config = dict(
    arch='uvit',
    fused_qkv=False,
    moe_every=2,
    patch_size=[4, 4],
    width=256,
    muon_scale='original',
    nesterov=True,
    adamw_lr_other_params=0.0013,
    adamw_weight_decay_other_params=0.01,
)
Rows from block 7 of a small image diffusion model, named by matrix and row number. Rows with one number within an expert belong to one neuron, the router's apart. Each number is 128 + 24 x the weight over its row's rms, rounded and kept within 0 to 255. All counts start at 0. Numbers have three digits each.
Before each expert's rows are labels from the 100 images, of 14848 (inputs lightly noised), where the router gives the expert most weight on average: "colour at peak" is the nearest of a few named colours to the mean colour under the peak; "responds to" is what is common among them. Only what is clearly more common there than usual is listed. The data: microscope photos of single blood and bone marrow cells. In brackets: how many of the 100, against the usual share in percent.
# router: slot weights (model.blocks.7.mlp.router.weight, 16x256, trained with AdamW), inputs 172-255
# up: expert up (model.blocks.7.mlp.up, 8x256x256), inputs 172-255
# down: expert down (model.blocks.7.mlp.down, 8x256x256, transposed), outputs 172-255

# expert 3
colour at peak: purple (58 vs 21.5)
responds to: cell type: artefact (34 vs 9.8)
router.6:129121142157112133172107135135133130081150130161139093101122110153126145149108113146122109113159130132076155132119095176158126137079144120144158099079162126135123114167099119110130117099140122141140137136159121108120108138094150113152132125121125128164
router.7:126159145120117151147136139131104094113148159147154116102136173108073147116139145135099125147111119128107131106156121121116151159148139149137149130135171130116115106132142121149108107128155118155112153142099135117153095123141100121145163082140109129107
up.10:155152151112111108113147207155153173166144128147103137092122120130152122153106155171136180131139174168144143126139094124123084109105144138125095103125119111140176146155142128138159155112149109111125147129109123142139172111101116156140101136117165106105
down.10:103117084114075120113114103083130145168138164141161144155131137137153117121172130143155146155121092144157165076134103138148146078164135132105105111166096163121139109154159136126108100123186138140154161153106100145114181123105132134101132112100136144114
up.11:136113117169118091162129103113114133141119123126121102140140107108140131115170092125159148093127139124125105156124112113172110118138146128145142097138112138119131136117142096109142136091103137161116112097115128118144139124129112130119157144149103099152
down.11:116142141051146124089137081109095120123111109127096120153095128158159108098119156152147093132151108118134174068142149122124120142138128159116151137128113109143085127135134142162141148158158121120108167108066156117116115117158108129128130103105154147109
up.14:143097094160118124120168088173140095144169136164151113132146121103158128137130169065146152138166112167126167153165132156098157140125128090107131137129113123102121102157139150139088122148101161183098087122107102090158139174121152111154131148150111149106
down.14:158115110109153118122085157083171159129103127125093152164117121147130131122153113148172088129141142083109124109070088115133103113103119168131113118133145092132175151121105114132170147087151093111146158111124132163093154112153119153092128125104156156146
up.15:102165162141138168094117172145144130119120136118105169145163142138159104109100137163147114142093130112118129148118140117099095108144111139139107154169125111110100106120117166136135121150105135175122096122113154126127182084127127160118120106117103108067
down.15:166111166132103124141129120140150125147157146107138131136101112107118124134183124131109172086108149136114087143162139099141149123076133110088143082124126102172134153094160143121095107135098135124132178153144113136111156119137129091099124116106200132153
up.16:100092101134130109130107104082119131175134110121122140143131103105128104144177104135110121113148117138125126124105112111130142121146037106116165119154163083142141152144103132125135134124137186109102118114121102119152082114112132117115132108122116152146
down.16:125130112104117160127138144112106127111119147114159133127097148143086116115136116136126159085141137121126160116145120133140140109156182114131127134128151185105127114057140135133113109132110091088141145124137131156113171141133119145144115076161199152116
up.20:124081103138159140116152148102132149144128162132124126113147116122090143123137136127144087143130117124108147144097127137073114137148127110082100082163170167134137082099129121134154122148105128132132100140155156083074118105125140099083082154107121151069
down.20:134166090138137133142123126139110130150076109122107157125105108140152111116149130127101154139118157087133170127131112117151180109166136116095135156105085110110128177162096128141078138170151123126120127125117107152166146121158107108106158103130150140169
up.21:101151105112134118171110149178124135157122155168110163139132101139172184152119160105126103117118091127143115094099153125115125162135141124110129136150158115191109160141154136153126157119103135069142156137118170154162105116107110125112075150133094137123
down.21:153093159103125148088132136117124145122120116126141110132113139155071078111144078114101152147153144140115170181146093147116121127121112125157136122111071158092151138134129135120129111168156133146100060109141112099059135140131123146112140084155174153077

# expert 1
colour at peak: grey (54 vs 22.3)
responds to: cell type: lymphocyte (42 vs 15.2)
router.2:170183166103132118112139171162142138125148160145142136115107119160097107093091153140128156137142117115147160096137107156095092093119131156137077155139111079127118104109167106115145087112129134126110117134160124123093136145110091108106078139111136101107
router.3:166111109081172139157099104112147167144140140122155134148130164112122094163103097125150148124148162152126161119130122111144137154109157146157096131104084107125170115104166153119144150117119115099118112120128093139105119121095141111112117169151162134092
up.10:124138160118104085089147091178098081137110117115174116092143114135105142143126102139154088138105106087142109150135143173104081129128100113091133133164080122148130153178112124107149112067108139166110124149140162102090105162151136164174105132060140135110
down.10:148086132121148126075130136144136138122130104141090085174113162139161108125155149104091141094141173154119146098103127104101174117118137117150108125088193161145132131111092144159083099168143109105162132122160133135101110152129123111119143100135164108153
up.11:086162156150155133111139111114093125143184062095114121135116153160142164105131141114166130117128162155149124161112105135081174093109060119133135156103119134096094108134139150099115151160134103177163111073100130140137184133133147149110116107146119119143
down.11:148101141128135143168118124139107145106111148111128150139123105140103107170094125100111098122149119097106133165169197134122109145145111112121149133086088179144128115120148140153108153118141166118093176123179172147142113114094102139175113138120101069118
up.12:152129110106125106113129162144102076124123147199124175140159087101117189131135099132139127120135129135108144107142149133133085134133117151143174135124141146105117162143143137138123123098087109155161089140159151147140128180133125160152147109117136167163
down.12:083138102137092141149136079145143154119134150107133071070084122160126145133111122110122119152131122119161130104136132122113120119106112120124118143171133129120140089105183133113136118169141134106127135131125128158080086127163111136127130114180088102111
up.13:095163149160109079137118122120121128097121133099136088149157117111137137141150090136126117163130100109088155148111143159111145139124136126121170155075123112147129137125099129074150134094162124119109110091120129125094122089111144139116119168122103153121
down.13:112111107147090166135102150131143129156145164146134115129139141116136112121102111124127147143131141121107089120108147113135149115149132087161155132184136152095150142126127133144111121186142116091169123138152140145111065096118107107112108103143136131118
up.17:108101101136135149137144131107111154196125136120179121160139133172151141143124131132118155130129114158152099141100142167118157159123146112132136167126122092108146123117130133124112116147123140129140135135118167146100078159092139124154145122105090141096
down.17:114162168121130091092126092188127107089131098133146120105169112124154153101166112141121133157094155091112165146120136107146141131122121114142106167146152108128129135140063158066137103097151138150102138082157148119130126074149124135082143162147142130172
up.18:144178113116129145125144174104148084097112148177143112096125124103105190109123159152103116155148111098124128104132122126105146131174110127122081118117142112158111092102139114135118099115098165145129095117158122101149127101134126104170143153110127170138
down.18:098138127130113103183120103148142117134116108151125111122143153121169147128162143105116113153070155143140146080146137127141109098128132131097132115126092132149127155104141124156135140081119138145151161177152113088111143116092110147068102162116151104086
up.19:121129100122085089124150162157132098155146121150117135140139131131106138106141122154135123133126108160172103113099130116141096089108115109104133101159167117161138142186090112158139122139096145088136130136126138092117159086149120137113100148112135125126
down.19:149109130135149125109124131137139129173115120105114120101118132118132120126158105110083142105110134098105165115114126152115163132093144121133158178170110164098181096140157110083079083120172119137134156128135141156143116167139087144139171080157179150142

# expert 4
colour at peak: purple (75 vs 21.5)
responds to: cell type: artefact (25 vs 9.8)
router.8:101162131115128141116111154127150081122162151149166151110147132128115167156149154143162144128129116130115141081153098100148099135156114078205088121127088135098090135166150144133104146132152124110136122139142164102152098130161126125166141159128094127119
router.9:098113154114179116086127110144139097144138123142154174107126125156135121148055107120126151141136117100098165126123147107092112133115119106173098128148144137112131123164147175145125159102190143131151110108115115168128149159150105094157127082184116079149
up.7:089091172122122107160152107109135130074147128155147124111135144126145116103169104105140127130118075137111112144119118120118138115137167157132147139091142100154136087089130124177125119110134072111160129137124143113118097110138115125076101125108167146132
down.7:081096124124112142061125122153133160119080132141115167123161203129103155134124073124110109171130107105117104141078111133135119139143169114106127161118074144172162144119134146085113165167137116108153099093136142140097123126110143133155126125098115133092
up.13:118124092119119127148114099106109076060136148100170104153135124121140161126141086132094119097125150098125110164116117116091122129082133178100133157108139120131083128119100139110125122129099104136119137101142114155146120114118133151119127147084154145152
down.13:150140112125131095133140098106129149144116117188076159114114125148164113126108110126138099154114112130135132122149146155139132176117112133113157096102138173145158149082149127092154095104114138159137114163078137100121109180073136139141125086103157127163
up.15:153099164130147142130135112124155162132099128177177075109145141136116094084060109157134097152147112119115119121116105123115137172137124141117163117127142136117156132115145080095102117133107138170162161142130093142117126153111105117128127141126189135103
down.15:093116135127107113136165067146158158138155155152142138149143153153129158169082131122120118157151108132134098102135133131154146171120123115156146118102107150090071135126143164095154099120152136147128104107076153139164171141078103130109135095152125137115
up.16:104081193107108134140104101126109116109146112143172131135097103166163136134090065142143079111108157149107107143111159130090133174125166123157117161099123132110106071144092105125162125149123125134143168076135120148110136154076125107099184159149132125128
down.16:118153115118174147117157124149130159151110100132111122104188122116140095091186133110133134113130102102118150125092117132128110138151117121095096165115137133158193174096121111131103121164102176118118085113174143148131079129171109153136158141116113152090
up.18:084144108097133119148089132138091117081115133099138121077185148100153116100088125168103138136101105112116123117145126160140134163137154148091135138152140103162114133098123140114104149116133081139139146173114129094146114106133107133066128124046138103122
down.18:174088114151114146076135139132129134184161133133121112151087159112101113133133139132117165115126139140153155155129119121160138092115128084164143147139110166104109108132094122085130097172114141143112102166118117123117122170124159116157175094171118180110
up.19:128116079126122118122153139093127177130153152111120122143157156136155112135110102125139169090132095126119113095122135143166134086124130130107174131163137097134098143105132085126147112120095141177152107123086131122156110086130118104120109140132152108103
down.19:161139159140131078142134138176137122154125129097128105097105124141097103143152126121088121148145147122151131124123152150104154174128164165131123150121174158114162116106136141105114123136170142128111144127145112114084140163110111161132173076114175107101
up.20:136150154116153125094117151147112145111096126083093138137165170138155121094146111135159095085131147091156121156127107145140160166110144191108129152160182110145095139143134099113112178137134151123087119138128132088133128106149129178148116130113118099136
down.20:181092144125132155131169101109100137143110098131137105138114145101142107148155128125118180111107121148147108133134096106165131123147145104124120115127156165115078164086107115095107131124103113144121146143103104082092144104108120144133152146124126162123

# expert 2
colour at peak: white (72 vs 21.6)
responds to: smear: peripheral blood (46 vs 16.2); cell type: erythroblast (32 vs 14.3)
router.4:139114156085131128118141158094120121109134143107143117095159133109153108161137145101123115149122135102120169147143080146077119104091142114133087145101117120101122157147122128111171120101130122159126122106164103146152148143126120109159102144150126142147
router.5:113103109095136163152117101123111169139135108155124126141103124156162157158096139131118111116095101124105159153090116122127126106101134147112099125115141082139154119159086116069146160111095159180145148123100116132133101104120124147165089167102085108126
up.12:141137093134101156109135143117106145152145150131149138127146114125143098139155134126174097165155134112102098139099125129150078097149105125154153125102092134079132154118143104095122107105118100122127116138139143125170066105148107127122161135106100112166
down.12:122112151081139088126105146134132110110110150107122107113131139157140116121111139135093117124110107112143175114160129147120146143136116119102104118166129141155123120131143140153130101154145124135145145118154103119120147153105137141128107077153172161080
up.13:111115116107128142131128114132156155134083145139126127118144151158157135170129132119131124137086137103089134129112154151116145151162100123081118147123087162144145143152153149090139148153125112133143085151126128142097132140148124109120130154139082117152
down.13:130133123125130102123117122142124123126151088120139103135101149116154109093109113125131120125167125169108138123164114140155112092100094118166114115127137135122140117105089132135108129119145148117147187106138099141157150130112137148134135125073137126095
up.14:144128108142159129153137115125089119129109139116151162105156159138151157105101096136168075142135127107108124112165112117135117122106147098110151124157172111137136174157156108173109155114128149123158121119118142125154109101127142144147093168102103150146
down.14:139123135108107104113130172113109143131169129146125097114144138134122083179172149080098164130110123129138131143138117147141148101184080142156097134082094156133136102104134168117192081125137098113124101117122127120129132128147109120139124086154167132128
up.15:121159114161095109116103083118141105095075137174154170135143167124146145101160122136137096138100154170109111129131161162152119145142127127115140148107125134134091179139134112147119119153131129143140164109126137125131110138069151118081119132129137148128
down.15:171109147109155129127170157142143152147154116102125113122123133122107110161136132096081160134152124069128162122151110100113154117094130102138125101118128132127156084127106123117172104109104096109121099136135112154148105158157141160162122165119129104112
up.16:125127148088128105114135074120152108138120108120133115138112139159172098115157124126178132108119104138119136058117125158099132125086173137110161118090161109159127144153133186119149127129167118171116113155178138111104109103138117102116102104134089138160
down.16:164101140163163141119132165126123131098126151139126147116132139120091164126140114117063163129134131124147127171135110107129129148161116125165067134145090143096108112091139086115102090148096130104118190095096122137134129157090114184128159126121180124113
up.18:140129130116111124156127160119138124148185108150101090087143128149082123164102141111133158135132075144136123119160118143136118121126166123124105105094140135166102112146107117128140156129134120130093137143172140143127163138172128102163126150127135102159
down.18:118132118153100128104123089144083163114106145128131184145120123122169110071143144158129112123136169127109101118084144118124121138176087135122155128150130140076119151135173158134137089119142128119143113109074136096112092113105108177118124101136133150102
up.19:141122156164085162148125149140079149134093129150079135132114100131121118169148112122151141095118119133107158166128121163151133152139157098124159128107103133102142115154148144145129114109145142147115157137100138101135114138164150127196149114156117157152
down.19:124107090127131116085108116121117138149145149097119116129082182157156083107136130128158105146164097133132080119143129158153144127146172165098139136123094168114110082135099096136120098135080113168108151127119109081137133095116144112129134127097125101128