Rows from block 5 of a small image diffusion model, named by matrix and row number. Rows with one number within an expert belong to one neuron, the router's apart. Each number is 128 + 32 x the weight over its row's rms, rounded and kept within 0 to 255. All counts start at 0.
Before each expert's rows are labels from the 100 images, of 14848 (inputs lightly noised), where the router gives the expert most weight on average: "strongest on" is what is common among them; "patch colour" is the nearest of a few named colours to the mean colour under the peak. Only what is clearly more common there than usual is listed. The data: microscope photos of single blood and bone marrow cells. In brackets: how many of the 100, against the usual share in percent.
# router: slot weights (model.blocks.5.mlp.router.weight, 16x256, trained with AdamW), inputs 0-85
# up: expert up (model.blocks.5.mlp.up, 8x256x256), inputs 0-85
# down: expert down (model.blocks.5.mlp.down, 8x256x256, transposed), outputs 0-85

# expert 4
strongest on: cell type: artefact (57 vs 9.8); cell type: blast (29 vs 6.1)
patch colour: purple (77 vs 21.5)
router.8 [ 91 131 111 141 131 186 166 149 132 129  97  97 151 127 154 130 107 119 134  59  82  94 126 139 114 164  72 185 187 153 119 137 123  95  74  56 143 132 161 114 153 177 143 120 145 154 134  78 166 144 116 150 127 112 160 127 109 131 136  69 149 124 128 164  80 142 163 115 171 171 131 195 122 138 110 146 130 101 166  97  99 148 142 153 130 143]
router.9 [165  98  83 116  84 140 201 138 160 107 116 138  77  60  93 159 199 162 198 158  96 161 168 127 136 145 138  81 166 145 111 126 177 105 155 131 114 105 134 118 125 104 176 164 149 174 116 168  68 123 124 133 116  84 156 107 151 121 170 170 176  88 141  75 120 118  99  92 112 134  49 130 124 129 167 127 141 144 155 152 149  92 116 109 171 171]
up.0 [139 145  69 141  93 107 147 162 148 165  81 218 138 123  98 104 143  87 125 109 107  89 194 118 156 139 154 134  75 160 132 131 117  82  92 148 150 187 108  96 116 195 161 142 105 158  88 210  34 117 113  74 147 102 168 122 145 139  81 173 102 105 102 104 166 189 175 176 167 157 121 141 115 125 200 145 116  75 141 144 153 125 177  98 158 116]
down.0 [127 106 159 156 138 145 152 112 160 192 149  62  84 158 149 142 183 131 117 143 157 167  85 181 135 109  74 162 137 167 135 129 136  89 172 105 173 128 156 150 105 148 118  92 134 139  92 157 176 130 142 156 139 102 162 130 155 161 108  69 134 146 109 161 109 101 132 114 134  47  95 119 164 152  83 129 109 163 158  83 138 133 105 146 149 122]
up.1 [180 113 123 157 118 126 146  98 152 144 109 172  95 152 137 120 133  66 106 179 133 129 193 129 171 125 152 130 139 124 117  99 119 166 126 177 133 183 159 152 159 121  84 143 112  90 125 102 148  97  52 160 186 158  84 149 152 114 105 140 129 150 112 133 100 148 122 175 143 152 143 163 116 177 149 124 123  93 131 168 105 150 161 158  58 167]
down.1 [102 124 139 120 166 137 121 170  73 151 195 144 170 133 148  96 136 145 122  91 189 168  82 151 145 101 101 100 184 119 160 158 141 134 198 112 124 110  76  78 124 189 106 128 141 153 149  59  71  85 157 124 109 104 143 107  90 123 152 117 112 105 144 122 151  67 110 127 105 118 127  59 132 127  72 204  92 173  89 119  81 115 115 113 167 130]
up.3 [113 146  98  98 199 136 114 123 141 161 158 120 127 146 107 143 117 183 117 157 151  97 126  90 161 104  74  74 122 162  97 143 118  90 158 114 128  62  98 126 128 135  85 170 139  61 106 149 138 153 149 138 134 200 148 126 184 138 151 123 127 128 109 180 144 112 126 114 133 129 130 119  98 116 141 171 158 106 180 141 106 141 140 105 178 133]
down.3 [109  99 130 167 122 118 136  78 158 144 126 114 102 105 124 112 153 177 153 116 151  70 172 143 211 126 141 164 172 100 123 134  52 103 149 174 168 122 203 148 118 112 148 134 104 151  63 139 121 121  75  80 159 157 136 109 101 144 160 157 170  74 108 101 122  58  85 156 123 160 188 180 166 150 135  84 129 119 145 148 108 153 163 124 130 140]

# expert 1
strongest on: cell type: lymphocyte (39 vs 15.2)
patch colour: white (88 vs 21.6)
router.2 [101 137 138 161 134 147 171 128 140 129 172 124 181  77  89 120 130  74 147 138 142  92 195 127 152 151 124 172 146 119 169 138  83 129  97 105 101  78 130 142 232 133 173 109 115 138  82  81  74 103 155 194 119  84 149 152 183 129 159 110 121  59 192  90  59 134 104  83 141 149 101 122  95 162 127 169 120 131 159 121 125 105 139 138 110 138]
router.3 [146 124 118 119 174 157 114 128 157  42 155 113 149  53 115 125 111  93 192 149 170 114 119 171  84 155 129 122 115  94  85 140 143 153 153 137 127 148  78 119 129  92  90 153 135 110  94 140  97 109 106  81 159 121 170 117 130 165 120 195 132  64 159 101 111 126 138 117  79 134  95  93  71 143 159 146 133  94 111 109 148  83  56  88 156  56]
up.0 [140  95 110 135 146 155 100 129 137 104 160 111  65 112 133 171 130 109 133 176 174 146  57  76  91 103 137 164  92 145 149 157  51 132 165 105 122 157  80 111 120 164  84 135 134 132  99 137 171  98 126 133  97 145  78  76 137 116 168 118 126 183  94 143  92 156 192 120  74  67 124 139 147 136 172  88 111 139 137  88 138 164 133 113 126 149]
down.0 [144 141 109 183 153  61 155 174 141 114 169 139 187 184 183 143 148 170 129 122 115 140  90 167 168  91 140 141 143 181  67 148 191 133 106 125 123 121 129 164  71 122 152 145 112 106 116  95 113  83 160 125 182 148 143 142 160 135 142 137 119  82 158 122 176 128  79 142 176 141 141 134 129  82  54 133 100  58 106 155 126 143 109  67  95 157]
up.5 [164 129 131 133 130 126 142  78 126  98  95 111 122 109  48 118  94 138 117  93  66 102 116 143  84 121 189 118  64  81 108 191  78 106  88 140 159 139 156 148 150  92 158 160 157  94 126 134 139 133 141 120  78  98  69 143 114  97 113 109 148 135  80 132  96 187 139 167  82 164 166  82 137 137 139 146 146 125 137 146 129 165  94  74 121 163]
down.5 [165 116 159  88 118 105  90 119  94  81 156  72  92 105 101 154  60 133 108  93 166 131 116 102 139 128  88  76 135 153 163 108 118 142 131 124  96 171 177 102 164  74 107  84 178 134 184 164 141 152 142 117 130 138 138 125  85 134 122  92 145 145 137 141  83 149 131 109 147 157  66 153 115 136 144 142 179 139 135  79 141 150 113 166 136  91]
up.6 [140 182 196 144  19 103 108 129 124 139 148 120 146 105  91 112 145 127 173 159  86 124  89 137 148 166 129 128 200 105 153  80 141  91 120 143 103  99 119 136 146 124 117 205  99 144 138 142  86 163 131 165 109 116 114 143 116 168 116  94 147  64 107 133  87 120  85  85 166 157  75 124 138 107 137 155 143 138 155 103 179 115 142 167 184 169]
down.6 [ 94 140  90  84 121 111  86 126 108  72 128 148 119 186  85 120 140 192 139  82 166 121 194 106  91 122 149 125 113 132  94 168  99 148 115 103 121 157  98 144  97  82 118 146 135  67 123 153 135 115 133  83 131  71  74  62 117 154  57 136 144 133 168  88 141 114 108  88  67 140 113 120 178 210 167 101 197  89 156 166 103  97 121 128 131  95]

# expert 6
strongest on: cell type: erythroblast (34 vs 14.3)
patch colour: black (70 vs 1.1)
router.12 [134 108 143 124 103 151 132   4 115 126 120 148 113  89  84 110 125 121 167 189 127 152 164 106  86 109 100 169  83 107 176 102 170 147 127 158 169  96  73 161 121  91 182 111 117  72 115  91 147 146 137 109  90  46 222 140 145 142  72 140 144  99 126 100 142  88 168  80 103 111 181 184 115 156 149 137 110 212 173 136 167 102  88 152  98 145]
router.13 [126  83 142 117 135 125 136  96 122 160 140  72  97 144 106 144 107 104  79 122 122 153 154  78 173 112 146 126 166 178 212 133 147  84  85  61 128 146 173 107 154 116 156  90 124 140 162 121 106 168 148 116 152 120 134 122 109 170 125  89 146 140 126 168 136 114 111  54 158  79 165 171 136 140 110 191 110 148 145 131  81 114 177 158 108 130]
up.1 [151 149 101 128  86 147 133  93  67 102  88 120 132 142  99 149 101  89 136 107 177 114 198 205  97 197 108 150 146 136 125 112 121 154  62 158 126  97 132 149 151 125 166 100 119 130 151 173 183 133 122 156 133 129  89 145 151  90  98 128 199  87 169 166  69 140 122 140 138 158 150  74 107 136  97 126 104  90 127 148 124 110 134 130  90 133]
down.1 [153  83 119 143 147 151 166 124 119 132 164 130  65 108 129 125 103 138 117 174 115 147 110 144 226  94 152 108 113 117 155 172 139 122 142 188  95 166 115 105 164 102 137  61 119 172 103  80 142 121  67 130 106  93 130  97 128 139 145 109 124 166 175 140 130 143  99  99 120 111 129 158 155  89  87 188 189 112 123 146 119 198  89 130 132 146]
up.2 [105 131 121 123 108 106  54  95 172 156 124 142 180 156 126 160  94 179 147  75  63 167 172 155 116 118 127 174 146 134  77 149 126 109 122 101 104 165  85 142  74 140  89 116 149 124  98 106 165  83 123 161 116 178 144 167  96 150 181 120 145 112 131 148 104 155 132 124  73  60  90  62 141 189 177 150 122 184 162  92 150 132 127 157 141 108]
down.2 [123  81 138 112 101 125 102 133 115 137 152 160 194 145 135 155 134 166 119  76 121 159 139 227 146 133 124 179 101  95  99  68 101 138 142  93 142  69 186 173 122  91 166 128 211 145 159 158 124 133 151 183 165 133 190 116 100 151 163 169 128  93 137 131 139 111 119 104 121  72 164 143 112  73  90 149 139 154  74 128 130 104 116  78 101  88]
up.3 [170 162 169 142 128 202  97 118  74 118 117 186 122 143 168  91  97 108 134  22 118 102  70 117 117 117 145 124 151 109 128 129 114 123  91 119 117  95  79 149 121  80 144 158  97  91 153 183 130 130  82 121  97 166 155 161 130  90 156 177 134 185 131 105 115 128 188 146 131 150 170  98 152 134 168 116 183 108 111  88 122 113  97 119 182 115]
down.3 [159 112 150 117 149 135 124 110 131 100  93  81 107 119 134 142 135 156 107 183 118 130 179 111 177 177 113 146 108 130 172 152  83  91  90 165 119 128 202 166 158 104 126 148 161 132 120  71 129 113 129  97 152  93  76 146 147 117 129 130 147 112 155 128 159 167  98 125  96 164 127 137  53 129 109 118 172 157 131 194 131 144 138 111 124 139]

# expert 2
strongest on: cell type: lymphocyte (47 vs 15.2)
patch colour: pink (58 vs 24.2)
router.4 [157 144  97 123 127 223 111 111  79 133 142 124 188  98  91 208 142 138 183 120  86 152 111 132  82 180 167 141 112  66 142 161 111 117 157  69 147 178 120 131 147  77 120 131 153 141 131 101 143 125 137  83 147 107 130  89 103 140 125 110 132 147 174 105 121  99 172 111 105 148 132 114 119 158 197 116 107 154 178 111 112 152  58 131 150  89]
router.5 [167 114 112 133 134 217 108 114  99  96 159 130 135  53  38 202  68 105 173 134 115 165 135 136 129 163 122 195 138 116 153 141  98 130 140 105 136 163 160 153 120  53 113  88 194 105 155  86 123 137 154 104 174 153 139 117  99 185 150 143 150 107 172 111  98  77 145 139 127  83 118 120 124 132 197 186 112 103 197 132 144 127  90 107 156  96]
up.0 [156 104 136 146 115 151  75 159 137 177  70 101 149 113 101 106 148  81 128 183 121 114 154 152 124 182 106  84 152 136 119 167 124 153 135 156  91  90 130 161 110 140 114 149 165  90  84 116 161 121 155  99 130 121 175  88 136 103  91 180  83  83  58 102  94  78 152  83 114 130 134  92 144 141 114 180  73 130 110  82 153  73 143 136  83 104]
down.0 [154 124 109  77 132 158 129 102  38  98 119 136  81 125 128 168  87 161 139 121 121 146 135  81 167 105 131 111  98 129 121 112 153 113 140 126 127 111 150 126 179  99 118 143 116  90 123 116 116 104 122 100 144 140  88 134 100  95 147  83 113 183 176 132 173 162 170 201 136 168 128 156 110  93 109  97 174 126 106 151 113 139 136 132 109 149]
up.1 [144 124 166  88  99 141  77  34 123 136 133 121  84 195 179 134 129  56 138 191 168 169 162 144 164 134 105 107  94 131  98 119 179 140  92 136 139 113 117  89 132 127 114 124 157 128 148  64 138 113 115 150 105 157  99 170 188  92 119 177 116 103 122 143 104  94 168 167 168 159 152 125  67 152 159  97 158 172  77 129 131 102 164 112 149 118]
down.1 [143 151 123 129 186  85 147 153  83 125 173 113 148 108  98 164 134 193 100  95 131  99 163  92 160  89 149 187 153 171 157 183 115 119 195  98  86 119 147 148 146 165 118 155  61 136 105 150 129  94 215  88 171 125 192  90  95 150 129  66 118 125 127 147 101 156  87 113 128 112 151 141 169 190 136 145 116 126 155 121 116 115  82 119  86 145]
up.2 [125 104 122  91 116 158 152 111 125 116 130 123 115 100 112 174  62 157 131  96 152 166 137 124  31  95 169  98  83 116 135 145 102 110 154 138 145 152 127 137 200 149 148  89 105 133 138 110 158 126  97 145 156 156  82  92 112 139 157 102 126 159 162 161 146  52 154 138 182 193 128 132  82 199 146  76 132 157 134 113  74 145 174 167 131 184]
down.2 [122  99 126 165 143 126 143 131  82 172 110 134 115 131 109 123 141 114 131  75 191 115 148 167 152 160 166  62 127 164 143 138 117  80 174 114  64 121 145 160 107 141 102 133 146 135 180 134 146 132 193  90 164 100 170 154  98 110 160  85 149 113 143  56 177 182 166 151 127  82 131 125 139 106 114  91 140  67  59 127 216 155 111 141 144 181]